Rows from block 4 of the encoder, named by matrix and row number. Rows with one number belong to one neuron. Each number is 128 + 24 x the weight over the matrix's rms, rounded and kept within 0 to 255. All counts start at 0. Numbers have three digits each.
# gate: MLP gate (encoder.blocks.4.mlp.gate.weight, 320x160), inputs 80-159
# fc1: MLP up (encoder.blocks.4.mlp.fc1.weight, 320x160), inputs 80-159
# fc2: MLP down (encoder.blocks.4.mlp.fc2.weight, 160x320, transposed), outputs 80-159
gate.49:115158140113108191111134173104099108124111145126112111099106092135133068148101142160118131126127130125139139145147097150139144124131142149115144153119150103136097151141125111146165126131093122099084189144129127153153096144143127092111184120
fc1.49:126112157162144149134143123134116147136161127119107121124154094159154136125099104071133099144138157140152159200159145132104146168136109132111116110156118146157134097122113103114106145118122135160130111133165108169134116123123102103092155149
fc2.49:152145126144116145132121134167142151115098149133122167141119103122127123133125126139123093125135093118120173117125144107108127132113097095152145102107102103140125142104178128136162138111131169083093152114153160144121151149122127102159151116
gate.50:192082105180132099124135138156118087165143113112114160118108134087137152160134078131168143161143135130147134115128126137200151167127109112163117113129113122102128151113151136130115126095169139126123131140141176127092095127126129120157111128
fc1.50:119123159109126109140127105165146164170112100108138158147102143137126124119106136109108116115093143139122158136116138109058090150117122088148129100163098082171126133115139149133152153129151162150132086138075120097167131153105150093155130137
fc2.50:122126077121138141115116153095102134092120152118141119178138129130160116123154114139142145125099124153126097136135109123153115125099151181079153124125140146108131082074134120088116131138142112119113078128208126129132159080124138123149163115
gate.51:131096098172140130129126152094110105125139153124172143121146103107143124095119104103110114172196124118127111157148184109126147111134123096092125095141106155122178141126120143093153144134097093146149152125139104154123103116129151173118110163
fc1.51:110156077059121109162118158133115122153123129102069164116110117078089151180182147114137115125145128127138122110090103118132179143091119103077117128179102126128112134150089119125132136135136136152169143129083113127146139115154101158134097116
fc2.51:143120120137131139138122128106107111134128102124112137174110165105137109143140139112078174082098104121121076109119119114174138131166132119134164100140138128140127114097092130104135109149151116119136149127178138183113116133133090132132115138
gate.52:116128109106132108150132123127112106106124126105090117103138130140083064165137146143086103141105084121128172102122117127096121110132185154137171132123175150088111171170129134106111129115129126092110122159114172138136121150150132099117144103
fc1.52:098158119123133150106137083133120124131150086125120129130151122104117129124135129133085141138090103125126108129128155099139136173155167152096100096076136094089119124128115096107125093115104184110118123123117094089125118117133151135101132121
fc2.52:091130126107100158105148109158153135139115179130131126117113127113172106084130164139132119121165137145103133149104151152113126133130125135136145149144126146149121121125151130143140160137096123095076165117129173129113107114152127153178131125
gate.53:111136122111150157115108138120106141134137122181107149137109137108132093138127099164137106107129136158138152157136131134095121128128116117097168152117131110108154094106166111136084100124130158119109118142162082189106128060132127084135128099
fc1.53:098146138133088136092140133116152130167111130117127142096135117105131138099101136119117142162111128157123137122121119116117144115157084103165124108152148124131137158146123129121117142141101113118155113124158078145075116120122123088112111138
fc2.53:149136137150104100104111144117144149122143115143123134138151148121104160120127108127119158122102144125126098136133120155126120152123161095117108122161139167120128098127125109108128128121070146123153137098124144122122127069125122163101145143
gate.54:144133140116091113119119130092090161124142123096181151134091143095131152105135147133124108145116156111128135095132147116111119140120171130104128141134133179127129161153087113103146124166145123140115116116161114097127133130150162128124135155
fc1.54:094103130127157164157131120104117136115125111104116114101117128084121140080106118144133108140147117122141131092126128139163115144110110152128130145166168118109155176144076121142130112128116115112132117153142107121163146056114131172093118122
fc2.54:140115110132120073141133148176135142112117143154095138105103158130147116181129102101161117134112147122130154147151090119127113156139092107138188095133134116122101184159130125102105166156138111142105125129107131130133108162138133110135147117
gate.55:183127108138163139122136136079070088120129123118089114125172110151149117143117116171153137129124097112095132130103116134163166129149137157158118172103192136123166136148112117144090099086093113079172127148140155136091080161148104092131139133
fc1.55:105126116131128154147105145091135119117109135153093121095096134132114115105193137151130141091177183104143156109151169153104133146058168138137135079143119095140093111123135149134137142135137114164130126112139145167151135130124096121093118091
fc2.55:132166126109140108124134128145088109132157133088101129154136161114164108176141087118148120115065103150113107126125113137150152124181115137092153144098104158158156128100101122097136100125156079152125113134159121140134156118144138115133159136
gate.56:136118161123089101174119156119152087144136133096145140109150156117141119137124155150115141133177157127161149136126099143155179121156108153111129102113165168125093094101135145127157112118153131119113105141116146135125141124110112099118126128
fc1.56:160132094141127139123158142140121122135107158132139102107163156111118130090097114167138128157090128131117116101160159157117101119107111137137123132108114119134153168118095139144129149116084154133158137146124114091144096163113121108143112138
fc2.56:148096145124132112129133130097129105173136076151137133135149127123156139096145153094087122104150146118134123168153157133110146126188120129125131113147130155109116066121096131136152093149110119145143138141140155114129144101110127110137093128
gate.57:166121150094168166111162104124133118140145115154157151112109110120124099097119128129118135123160152107129134141103136129124114140149126092125111110159092090083076078103119117095151154128126148120136111126107146085135162107138124138138080136
fc1.57:118107145149099067153095133177121140127136124085154126102140128117132111121110072095109095115135123114122131123101151170128132093127166136151139135159125140117142098130156120167119144088171124169151098121105120124115156132094109143109137126
fc2.57:148127118104120113166094161119106120080147078086143136156104111175111122141132078175120088159128156121133091149119092152151088100121081145126121149114138089151145141085128135137129127126136169114084119127131147102133124153109117147152134133
gate.58:134053115104151143116129099115140129103139161134128124135101096129144153110114128105162121127167138114102121146136138161104098109102158130165154112158133141108099115098152140123076139130114073130122148102093146084139152110099133113142109131
fc1.58:138143147139126159122098126123132115129123119116127143139108119141092105110122121128140112120127115130138125153113168136135121111094157143150096140132137106126135152105158096151143130119111144119090107136187116170095119116143178148106119142
fc2.58:150117154095135113108148124117145103149133116122129103146141143139143145117143147123124147155130125122153122105136129102146121109122118089102141169143130118121132116148117133105115115140126106107115117124080117153126127114133109129156140136
gate.59:145131157092111129119111146053084101111132115107120140084129114079119112101145102163120162143127161103128153151113171148189110111112110164095121119229157127159102108155133139069156128147147125150126123122135111122110109087135137183165154120
fc1.59:105120143136104112131124152104096142158145114092129117113151165144157108150100149104112124087121089119124115147116128127138127102169135122151099152142168143134105142157145162131101136119138126121118109128093115090151172090119104082111124122
fc2.59:148143151143141116113144108144132151111098129164091141153141154149086162165130090115135081151167139130133153078148111115146135151144094149129128120114137113119162089136110142174122115123139187134125106123131175152103068208132132137106080123
gate.60:123121103139143104158182119114144102138077130138118151091138072088130138158124147116140135140133178130128116091138094099143130170100137130133116124171081101110104131111130135137132138134130140115084129133154160115114094110086138115173123152
fc1.60:136116103148111157137125184131098124105128068133078124109145120116111164109148129127083120120123124127175155144121125117169131110127098126137130125117129103128128164123123124127128120126089138124138115107141122132132110131130147147096113130
fc2.60:114131142139157114116103115133127129107131135108154136154103155155116111118137105103119122126099126112129121126161129126137123118115128166133123111114129137149147079126136115100155124150170130115155121146114126124142109133139132112113122138
gate.61:098117116112131116093138143146134145125143152145186118095131110122118139121131157145123152156149097111139135104133138134142157157102171146134153120131117137085106145110117111142128174123130117153132132104126132141054126125149130108123096132
fc1.61:113154112117099146114135107067136149145105128133144100142114115098104077098134128126186128123166129164134143121127144127133160091142146153085126131131085138123120148137146119142148121142122142116190137141113111105085141115144149130104119144
fc2.61:164101119120195123140114114129142102146101105082075139157117156134176117144122105123138116118121130123112182147132096136132126132136135149127098138165151098142145105136119120107108102141134131129114075138084114165174132138128118144134123139
gate.62:155126090130117114112147136148118161151164130101129138117124118120096174123108130145111114130106153155132137128129168082132146124080120122114150105132100102101144127088129130148146155089162094111137109134164107103119129145130127126166129152
fc1.62:138148108167130107105120152134155142136114119115119158151127112169156134131136135139129121161171154100111146132156149116095130162117158112102128106123133113094127132133113130138158141130128129122095159131150124097098096159125102172131111126
fc2.62:083099158104118127132107117107135146100115128140203119139137112086141090136134152107107152123138087124138105093079085120151129122129089094161116178093144183143119070108107135148162111149111142139149114121119179112140164128107135133129126129
gate.63:132125128114125128163153102134161173108100138137111134112118147111128124097154092147105176115158185146155144154121119133080129125086164161060134125144124132158107120151138119114195194107161148119168148108124162114145129096128143130172127127
fc1.63:142089111135132145123089142098160128144106109099116131169147082128134117084130099179146122132141176137108125086155131130148107090118116120184106200145148117114154133092130154086126105076146096105118117138123124127104110136125145167136172181
fc2.63:093103149125125108121170130103107102092186130141189139135142127132099153149117148119124130122139104131147104093118103142104156159152088116058130115158115177118120128108111147136159110124133123134181139126144147119115103106131116131105134145
gate.64:131158131096086101101091133127102160100124085093164136148114152159125092132096173156113115117167131134111120074161110141136157150091148099106106134091110119143121076148131127179177113203084117155139132129106094144066138139124116094164083128
fc1.64:109110092118116099147112153092141141134154125089108131072094112106160123175138141165114128143174129114159147110119119149156113130118139154148116129112178147114139155097143132127131056116154133103139107107113173156107142105141116118139142126
fc2.64:140140137139121158157131109143138129149063170147089133110153156122137140104140137117190121113120162131102131176105106116109127093139092151097122144109084149147146114152111120107113152121150132147104113135102102128120168152119131137159135127
gate.65:102106136137139097116134077085127124170107161107170126154121122123172142093141148187148174101184123126120140144160150153161158140119165099085198107096097154122095086078126129127153099145093102100140124158056139160131130111138106112130088107
fc1.65:146072130171091110148099128141135119127125182126147140092108124148139147137163117133148138140138081074091090143143166098122109108128140100094142117138137113150144120122165167085109105115109106132128179094113095165083135167106078150129107090
fc2.65:096112090143067136129134121140127097100067049109167144097110079147130122125131146128132114144098139140122101147098090133145158181117130174091100143173157136164118110129148131140153157043144169127130147135141053134151144154112129103105184134
gate.66:137151080116141156195123166089152102102104121122102121113123159182105165169119082179149112126143079137119173168119160136161115117120136122073163133130153128139114176161092106104167127148141138135097102138135136198126111129137139120135151118
fc1.66:092132142124114137164173149120120094107145095141117096116128120144116079173114136144156129145120071134106136099132121104114107120164137140092106122103155077155129163155083141112132144192140126087092107157135119187091176110134145126129126133
fc2.66:118141111100108110117096104083144147153108192167119100111127096075156106061126156113119123129102161123141149129140087134156107161113147156187112140134123137133139041112153144172157102088136128150180113150079068056164096122128125159109120127
gate.67:096119124128145147142134129117125139153109094122117110146149143109111123161126143152131147085127104139140147138143099093153162129125134114084122130097094102115130140089112102161115142139120148149137140188175115114104146151139131114154108119
fc1.67:149119140150145131144149147164106126122132119123120112111156168109123162137149132157159085116071158119144148136123167166131121105089106141084126083082134154121168118109159133130146132103125105102117093116165153111114134118115108121133128109
fc2.67:132127142142138090150100115115126131163109147147111128102100144113157126121134140097125116133108167130142120128126099129139101143134136137129153113153127144136129081123128135103162112155171127159128117140091093105171127142124139129142146126
gate.68:112120164148163146148127079093128131155098131166104124138126087102116139099101133176142168126117149111130132142134121092129134129127129117123129102107126130121140121129110146149147146114144135098149141131148141150109150143142150166164134140
fc1.68:142144170138124170173164122118136141163156132120144133078153127128134123090137129145151166154135152133131108103119124117117115124133068112129123110096163127143125124166134145119078112134142102114135104112144109140153138140166149128119178117
fc2.68:129118135135122101128073104115127138139106133132115153096137117138128150125123112126106120121131121116147152133140161142111114138094131136134147173137130141108119126129157142103130104097136116141131154100137106143118110109136119133110145147
gate.69:101139089121122146164137114147140130099131116147105086117096139131135075148127147157142148122133113120156127114103162136106156107102127133075141122116139133166123145121119104121119138112144078147110119162083115167125112153168157130164082102
fc1.69:104111128104116123110115089146128152167132130107155142156137092123126161111091153096139142170134164180145125072141151139106155124130095108141105108128104132100088116130129122108132103139101146109173132120096129074177115114119142135106159150
fc2.69:158127121134125138106143152116135181104147121181178139106117138114071084084128119127122149108140117114118131156129084104155103195103160117143141140156140138138144108126133102166117151101124131152085129144139126157131162128140143115119142120
gate.70:160127124143176155138158148106132100144118117150141122133115072146143134095131090146157141124114123101138127138084098101160103117150084050154086091155148140143143114132120155179146106127151111144137149135124130105166065121137134143153120128
fc1.70:137120150136113133158166159173114158106118143120109129102111178143178143143122116125150104165131137138123146136111123130111122140157129110140127146181131163115110144156115120127161145119129148140101110130146152126112128112124132094135114127
fc2.70:103131158112148139128108126120161134125119090114130146122127105134155110139121125120123124118113127151146131111139110146118144184133082097146102115117097139130126119109117131119126127145102183101125119138093133098168093118129163150154157126
gate.71:130125121157102158127177142119129125148092149133077089122118107135142132143125126119124175166111108140127158118126138103132154151127121146140091101129154118142136126089129144136104171154104155142126086167176137164128152109099120112120108119
fc1.71:105137124159122107141150145135114136141092137124174115106108096099159114073119143114151149133127136117154119091133134123150128133101143132100114130126134103149104115101139104194115147118129090105152138135126119138129127104138135125134102138
fc2.71:130130100129137121107130113158162136146145106101123140130125143132106147145127111137118128135095147133109169119134101132112125142151084106117165107116125149108135142144129134094142116155118126171122128113139156083143100152110115095115118152
gate.72:117141143126098090132124149128134120134101097124146133131136098139121097108113133134151101154093097103126081153076141107133125106124164128124134198132147117159130120168122126095173134161141148107177150115115125089122108156132137122131166144
fc1.72:115156124113133152116110114162150112140164142165093108116151097065088148124105118162111110130115118155127121146160126134168141132123129143107103146116107097134116120150170124100128124100134146124107191130141119112100137090149161107129115140
fc2.72:109139125100134140133134119108112146111116124105163111133149127136135094133139151149156137143116124134129128114116105122097093098151147137151107123097134161131136138133078111133117145147117118154108098120121100122123166136132130142148174129
gate.73:132066115149124109093138141121120100171139147156157132100164130135134128101076114123124146176144078107094131158175105139061113090182107126172131164078152122123178148117119163146123104116127075129163151124116153125098128177098101089100130141
fc1.73:168093111206136089119122115126120087100158125166124101126118102140127135132074133171217143096117077124098156170155122116119130121115124110129127150129187144098141081101121193105111127121170096118099118102104131118138135142088080088117121122
fc2.73:097125205104102109118107110117117122145113177105142134124110086089127132134131109108103168108164141124144130121090119100145162134135100089101167060161129136106132149147169147135120141095146199159197146137185110125137133114122135099054115130
gate.74:116118148116188145100126135101105088133143093106148104165161128106156107132128146175164157116169132108133167098167108105156101188100142165150126120137101143117122121098130148176167093159129142092103118154131124151138137103116122074142130121
fc1.74:168101126172121137069144101130121085105152109125152135100161133120108186149136088178111116150114148122139138094161126134135104151142098133132083129099116120088137138122121149122134114132036112096154163135139169101139084101113077138104113134
fc2.74:132121099124155091138144135106099133125152178120137142165084099121160165140104094167137177153151104126142081123164149115128144144121116197124143170116183197139144135097132101157143136163121135117152162138164137175054117151116147148078089131
gate.75:164112080144105117141106122123116089131144159111081133141111103118111147132165123154154114158162129100124141132127118115138123124111122125132134093122169128103156138116148156134106148117114118112124136131123156187111112105106080077123131127
fc1.75:152091065108120128098164143151160093133108113144107095153114119134139148148102160178130144154126139147115126100115138087127117102104078174179094159128128139128120136117116164108127103128119132121133118134159107142108144085153131089156134115
fc2.75:159104142145091115122100140142131099094157154135127138098105093126108141141108074134148165149194176090128111134137197142162147168137093096091114079173158128105115128119137113158050147109113123091131150113144132142155099119100109131129120150
gate.76:130139112092169127130132087094098143090087066168117129120153086111112131092171164121111120100172131104108153111143163115129135130133143132112144145126106118118138115121101119143115128156108142165154144118134105129114095116132160136098164142
fc1.76:113090152114134111161143169115131136125139140115137119111125156151139168147144122112136119122118158147144152135142144128124092089115133138123115080134113134163120130178126112117113131097143124151129093151156156104124140136119132095130150173
fc2.76:154122157084137121136089116142114121109107185143134138131122121110150128112137134131148115141145122157128088166133123137169136164107111102155130145151131127141128106102108105158088124123157176141097133136116142125161128083131118166108124137
gate.77:143172096101131138124098121111113121116162095160107121146108130122134098123156123159158126117116132145151124135092144089097186189108130132094140139159133146142138113127093123132134119179131136139108107112134140148109111079161152189134108090
fc1.77:130143172087154136139139125115190166102150205154123095127132134112127130128124134121124115141149103126120128122122145125097107099145128099166131096120154138123134122158093107129094161171145133165137099174079131088136134131123162119146139150
fc2.77:097128098110106158141178140157122136112148062164089146107125117097069159199128145098172105129090141111129133173119122154157133134110077141117107112099142120133133117162129143130116140126125101117093153127179155103142117124145136154158122121
gate.78:107143137094120171119133131150077136130136109140169113148100136139124109126151160139167172104146095156127140131146093117157180133128144113140128106115113154118108155107121094173179142134122072114120117117124150132130123121122131083141115104
fc1.78:127116136161136124157105133150131096106154121123138124124110152104150130116143133167126148111091139092110118142121160109084088115092138161116099153157132155144138121152131125103113133101141148105140074138094124116104138147118111143151102121
fc2.78:098136147141128129122115157160129147110115205138104133110161094140154128141137164098150111116198156111134147151111096128136160127148111119106151117142141097116123131119133123112113129146141131136100129121149143137118121160140118114108110110
gate.79:135130144113117096157108163113148123125153119138132145083100126137127109113096146131155105136142163124124169163121160166106146147115117123100132164121123135139099141138137121133109141145138131124157147134111157160106148113119106132158135126
fc1.79:136114120119075111129138125123144127149151136147132132091132123114126124097102133157136131136143142150158138171108149156138127144122114114118138133152093126125140100124137131168115136104134115130166084146092132119165101153121140133142103120
fc2.79:149088120117101125126119123153154103081162141138141138144105084084091143141124140147121149139126141124133134132120089141132132178118082158078122133125146138127150120062158156133158153138153112121114122134148140123130108161123122155130162139
gate.80:114150123119134110213140125143154112062107107137110137103096132161097109165155092119133053138125102129147107181112154113137104152142166120073138117160139091177117165155103107116117135163188128115091135174131132187132147088124129142138153115
fc1.80:129086127129194097137120144141151072119120109092100106129121177153142161180110075130108109156096123127098118146116132118091112109190139162134146135124163128152172149129100174098139129187163103107123125164148126163064154125105108125142113117
fc2.80:125149172106022140135085062110114125129109163195154107148124080099104067027122145174098140147172144121133116109167112135136122175130110069121071107176128166122121098131166140205111120101107184207128113119088060110190103097125111161068190119
gate.81:110115138136114156119135157142128119112116105145122104134136154143173110183142112139098113139105120127118127139122117098108103105146121150153099112124094150123139173138145135112144123158098141129131131139159151142118085114115124151136105138
fc1.81:168158110104108141161139121104095136124133160146105144124119150167149122136152177137150092124148093134134150144126154136115148118151115127090103141094108146111130147143126082107143114126164130164106116134096148151138139125165163111145136116
fc2.81:128109121093095141114155132132119123113139132137161112145122109107138131136133113152119145136135101115114134093132133136099091090131113219158133091101120126118142168106132139102146143145086152096152107106137112103078123110094116165153117127
gate.82:103145079112131117150145112115130116145080141145122122128103157160098115144142169128121130107138100137157118124101122133096138127131139122141186101107160150153120162130120152151175133101131091091107114141110126171127129121151146096146158136
fc1.82:127137148099147143133106127166142157134089130116117086093146128138144093105090129154156105116111166143106174081114123112115118090077139085156102131141116118092144137156094113124125162134137122136135122155064117125148104148138143122123140114
fc2.82:153117144157147158133168104148133150111130082125125127141166173106131148164150156098102122112074094139142107101125119117150152068139148114130081110066107109098128118123132116095150138099112088137122127118173182145113138153130135100144120132
gate.83:120127145128169128123116146094115060142121119079106116133130119110177149136114155132161140119144120111094115094149115121136151177122089105169123153110120131099102142105115147096106139127140123135089133134134146160111146125100138098151093125
fc1.83:150080125132122126134137123178117129125153143161125130132127089117130145158090116169106124126136169101137147129167146119120135148117135134154092105163156099135125094102155141156106126096119136120131146153143119151096114105095113087134131153
fc2.83:127124115153119087133154153092152136089094135084116141104156158118102126141137120118108105145136132119131139165099137111143112105123128116099135148131147142126140116101162131109121117106126140113124134129113133154117153118120116146119111161
gate.84:105109135135116107161130144143132135157100142137089124112158137126117107135124141093138143134124103117129132119110148089128116140147145097120122136158128123159155127112130152105146158121118143150119136138099132136114142105105140137131111129
fc1.84:161103159163148126137133139127101129133150123119139118124125122132139147123108110126146099113108131138150121147110138127156132109128096133129106136130096113132114073097144129114120132126124155124104134147131146127145142161103135115147128147
fc2.84:121131109134085109132123119117154140118136110122100105121128130124099110142112133123127120173112135163131112132142120132120132126124138126159113142139133152137131135127106127126114150135164142126129108159118111125114130093125133128151141126
gate.85:150128143136159104140142173110154141111125118124109156061156139122121132080140108126120090162137136105117146153157120125158103138148132097115142119142148082114110163169107120149149115149100154148130150114122143112131077147095103129129165136
fc1.85:135106132157095145081165137155094100161146139103130148135120149115146127117143108126142151139140158157145141134142126161118139112142097083112105128147092114159113124128174178122113168136112164150128108121144131106147096113086099125104109187
fc2.85:134116113092147126123155128167132149108117116145148122099142150088138122094134146130132146122123104170129140157096103111141084150117134134165135151117134132107115135137108130157138135123139109116100113133121133095133152146136150143141108118
gate.86:120145117103135091115099132150136140124107123142186125123130120136146083134159096145116135138151087149117128135130124124114151151104118116182124151144126124137095113113131182153115126111157090142130130127116129140107144112136111139099135131
fc1.86:126133129156117121154111113084150133165156109078150102129135121083121115127119153069071081121106163100143101116127126112120147118135130131108141175097120133145134142134154113117128156145131101095121199138103125139161121127128133133101166111
fc2.86:159098155114178107102125139133118095135164126157142117074137114117137163080149140147139136154171131114102111097113129154160116148164127161128115104106155120095131141138121142117100109100127167118148124140150059145121148057114111159100141142
gate.87:101105158123120110122109145125146108139126155072117105161099085104165103123098148101153129153156190159143108117178143118155125185116101128158140080121112119128130115064151148090098139143148133157102131154116107146101130147105113111134119131
fc1.87:102138158081138123090149119120131126147136115101125097109138143130129118118084142071161135143138117116075110131085137099114120128180103107139116110167131151159145145157110091143117155173108179153132091124132085090149130167101122153167133134
fc2.87:125117137132155067158094119152152118145088148163169110120138131053122143102113161170119126126199117137126137095178073124163126114147119096114124139064083111128114142114125125139118138131112083147126142106105161162120101087132118173145098118
gate.88:139099150157118127123133105121110124124131129150144101154146109110121120126103129121184123107124120133122122126103140123105140136130132111137127144132131122140126167153157114177095128130168118149133101113103119084134147132126124135101131149
fc1.88:125119156134112122123119138106124098117154111112122130139124129104110098115158152138155138139131103138136120140109139137137124111123112109129133117124134142112114121123132121111097117130122117123085122122138120110150156148115150131129141087
fc2.88:135127125119137157141135131161137134105119133128112144127133127129111122143144137141114126112114132132141129131123139166116149127119111146105104140118115114120132119124116118094163137135100104122127145089127116136119116117132123147134114119
gate.89:110133169117136135156132103098117138155155104140152133122132083129063116136150136138160152114113090137142139103079143091128166072139135110128134100110106109129143103131125147138090151137134096104171137134148101102097147186138121099149149123
fc1.89:143111088124053111131068141185124116110111096112117128194138158151128070157123146126123080125107118110098120116140105150105141129141187160112149135133147105079132092158113145144106113129155168172107126113152132110147155135143099138153118099
fc2.89:136140126141119119108156130105147108092117124135181134157115091127114148132141156111104136150098126120141090067150148094159165146133129113133086170131134125108117154144104115159121146128122116132170144128135150114155111111126134107100171125
gate.90:132129103122141151112152104113137138096114131128149130136146119099126127097112133183115130157121127167118169137142157087113095103112082093138145140114101110107146185106127157098158146138134133125121137162125169146128059127128122100131127140
fc1.90:118122131149088124090163149113110128146134087150166170148121153123122201099136132134096133132154113129143148121123164158156151115117108116120142089114137127082103126114107123142167133139063094161143125102164139097110121127120129113120141129
fc2.90:186128120138137124126147102136128151138121151081145094143075110116142072083121120148125075138134132136118152158142102120131150139138118144119110166102145149170190151155109113154138139150101136177161085152113089156156098164140148184133123114
gate.91:138134146123165117112097106153114102110168147139181126112111096132135094152120084100149088146160070148098125109122112115107124130128146141100126138092133133124138087145143135134126077146136140115129119162095158102116120094133125107125095121
fc1.91:134114142112123141152106110118136126101123164154130155100110108121161124077214121149143153133133105105161123138146137148154130161120158129136135116158052126106128161130129111151157142152102119175134129112151166111138111129120154115167103111
fc2.91:144126089088121115159120162141128103144131103128120113117110125153116122131123140120162137153155135137115179128094140138135099121150132135134141122109127092154135159122131128147147133136166149099134109140098133173113132173137150120175134146
gate.92:115149137098175119129136112113186149126104098103148169106129115091141151145096149112120104143129105131096155133072095127101109118142108129173135147108148129129124121128122145111118137094128137116139144132159139157154104142164115128117122124
fc1.92:138154125140114117131115154110136151137091112093071123106089139104115096137161155145100100118094137132133133155095105149126136115125150107149122156202152102155142128143137127132130120150145142131133132139131121149163126119131108118161130112
fc2.92:128129125154161125127129136096140123109136170126160126128162164142139134133124133119148131131183082120118114119166059154144120159100137115132121113115090158155146145118106131115135127119122064138163121133135135128127166101116125174119134128
gate.93:114146088133149133135173149119158133117124093117083104111144130116129094111088121136146125105132187150112149156098134129139098117145111071154118108118115085122158131159119125152104102164147145127122130136117150109157109142116111141117114129
fc1.93:106131083107127137144166139101148151100109124113140145073128123089147155096152107160085134117123167121134119160119112158165087107127138093150092148128096148139127119114153134074142093141110158154095170113140166146121121091095112151085105084
fc2.93:144121094132142140127113124103133142125152110115095147172121123118124112178090134111177118133155139143132160103098109097114119137132088098121114128099104106109142111139129136152127130116173142128128100129137138158129109190154144127173139132
gate.94:129148156128095134147151141116146154115063189090159100114146140103122132176094081156144174155132065131118101108079126136180128112162096132154121139140136134121135152146075125161157145157090155087158085178101114106146088144130122155148151148
fc1.94:101182128089105165192149130134104124114118126128104105152102151143110090125144126146137141134130125123188138135103120124120137153110111144114127113143160144130127122149116089148125132138124138085140125100120093134148157123149140146179149102
fc2.94:119128122133163131120090128107118133123092137073104110127143133172180154144126139155155166124115082148117157125123112118125132160141138212112156090176158149138116134155146127147163131092116125115138088136134147173127110114138133110162160123
gate.95:121119136126111102098155149142128148114117143112139125145119143100125129125128122133102163117149151151128128097153159128077166081113119130106156116136152109132136122144135135119098166140136118156132073137113141136165120136103134120152140173
fc1.95:107137133124132085170136140149116136115150136119145116163127184151114125116152140141118108102115151123136147114140136123076116111153111149117153109151148101133145151088167135172121140144113133154156156132141146153168125104123128118136081108
fc2.95:114145169125121157145120099105152133131113110124147120076108115106117138143123131142114130133093145130127110152128110128118124140129142108139141126136127157143145147123130119055085123112166151125117139126078106101136148166121135132136108124
gate.96:120117115096129149155106106135135134111134086102116111083087153129123119125097125119113126109171134157116182095135116141129160127104121139096116132125103118127105128123133134149110113126143087076113141135106145138141138126129114103117119141
fc1.96:126142074121144159119135120098152173121103154117105127100097131109132134102127113109115126151178155120147160120122129099109124090137077089115124139152128097085106152130139097120106079106125136130093060129106153104167109142167151130127148108
fc2.96:122123145136150111136132174093118099124136133207168147168169135117105104172134130108150131144102120119135086131119088138152131092122107090124118130123152141114128138159152145085104106114141151115120115112163112121082141126115124177132154131
gate.97:147110114140083099123118136113095133101117121170107118157137171112101117123122087208097166116137130122134177138114113145103124135108123103068113132126139138105134102153095169155175106130084105121137153127153198153069081117126077154080117116
fc1.97:135139142089161088153132082124174160121092104116135117149084163143108130103142136118136124083133106129134155179122155120164085115147153121111171160170117105136149127085094086106105165121140139155134128132103129122145193134136161117138073119
fc2.97:113141130107174109124130132138171126154120125080138108121138158077104122151145088094115128153093145146146133112090128128049124117154182095133118090126078145170094150175100122061162108151131162104153104129111116131117184177158141126152112137
gate.98:138134133148140098154139125121148130180114109134125115123141113111134085158138121115163126119140146111121133094136136137145128103114115080114148124140101096102128121144137130135115138129132112098149130122156127140111118125113123133187167114
fc1.98:112120123122140147133173125126112139134104126120137125101115163141136106161090123106152123126123119116129106080118153136129101128125121079174141134135125134150131121125137118128127164132102164133118110116129134110167130130137146129147111130
fc2.98:136116133141107138137118124164118108103110120115134144102141116155178132096133125115144133094132119111121117154108149152137114158116137134131106137161108114126109107123134130164139131093105120120096142117116112132136119104126106117116113120
gate.99:145165121140090118153141133130114101105137135098114123111084098112145131098133109099138094142127112126105120166087131132110109118104143106146131145126178110142144120122126130117102159155171114089100135160116144107096156142134114113156129123
fc1.99:154121126151122142132090104152101129141109104104112132108123144156110143183143115148124116145084132137105127147077133114146119086136144163104096160123149122135144125143129154127122143090138169153123121138111129168141171172132104157114122136
fc2.99:131138114136176108121177117105121093105134155156173118140135096100122149092134074127138121133155091122121127107149138137103120138139128101120130098141126171134156113136107129128123102121126079133128165134156176090134051100125134128112097133
gate.100:107155127131164157140127126096099125188108150119169115098154138106130081093126147131163149118170121114153126103145123132167189131119144116119139134092083163148101112093157148139178127132129090083111164150097153153150115143121122091112141125
fc1.100:110128110125150151151081138163122108121147143111116114121102117171141152118133125161110140127106140092086121101110107108104086102151149143113129114108144101129140136130125157128157133154151105155147133127135145168106178145147118144140087120
fc2.100:121133202150080100145160100124112156126124133176132124105161149119080152113142153107145134108107116128126120133132134107165140112148106078114160126147140119154115067111150120149180115130128102130122114117131115110184120148125138102086146121
gate.101:180113156176125106152167124127123110129141149135165121118105130083140140086113097106138122090104089131115113166099150180125093141170135155139131130127113103151126158116132132161159121115163113099132173127121135113127129140101113106128107133
fc1.101:099128151128123135118154141097126104103144128141147114113126143109166082114115145117129128128161168135114128090162163133115131103135083152125111124099122133138106132136128129121119155151112134145164112126110127120161142091121105101134104137
fc2.101:102136131104122124113142168128171128123115114116117089096138100134070119104135124148152128144087151135120159150100139123132121148128156139132138134157151118150125132136119130162122148124131164115105143137111134084118105150139145147113159118
gate.102:115125133113101116154137113158125141129134124113111138110114130119144116141130155116121115111142133132090142127147160129138111143150154097114128116136103100125126094127121132094126143138115143140162117099131127168143114136126133152113137120
fc1.102:137127131132149147126094127144133119141115130128110117144142142113099103134150120132193135092145141116152111130116136125134124114128149123154176121144159120126145111135121130144120127130174132146121123108152108113100141151149120164110131108
fc2.102:157130137157112127127127145132113111125098125123168137147161120152149111152118126119134148106123098118117127089127139132136116133151127118106095142107098138130126116107151136124137101125111106129117138136138125153098103103133105136111142114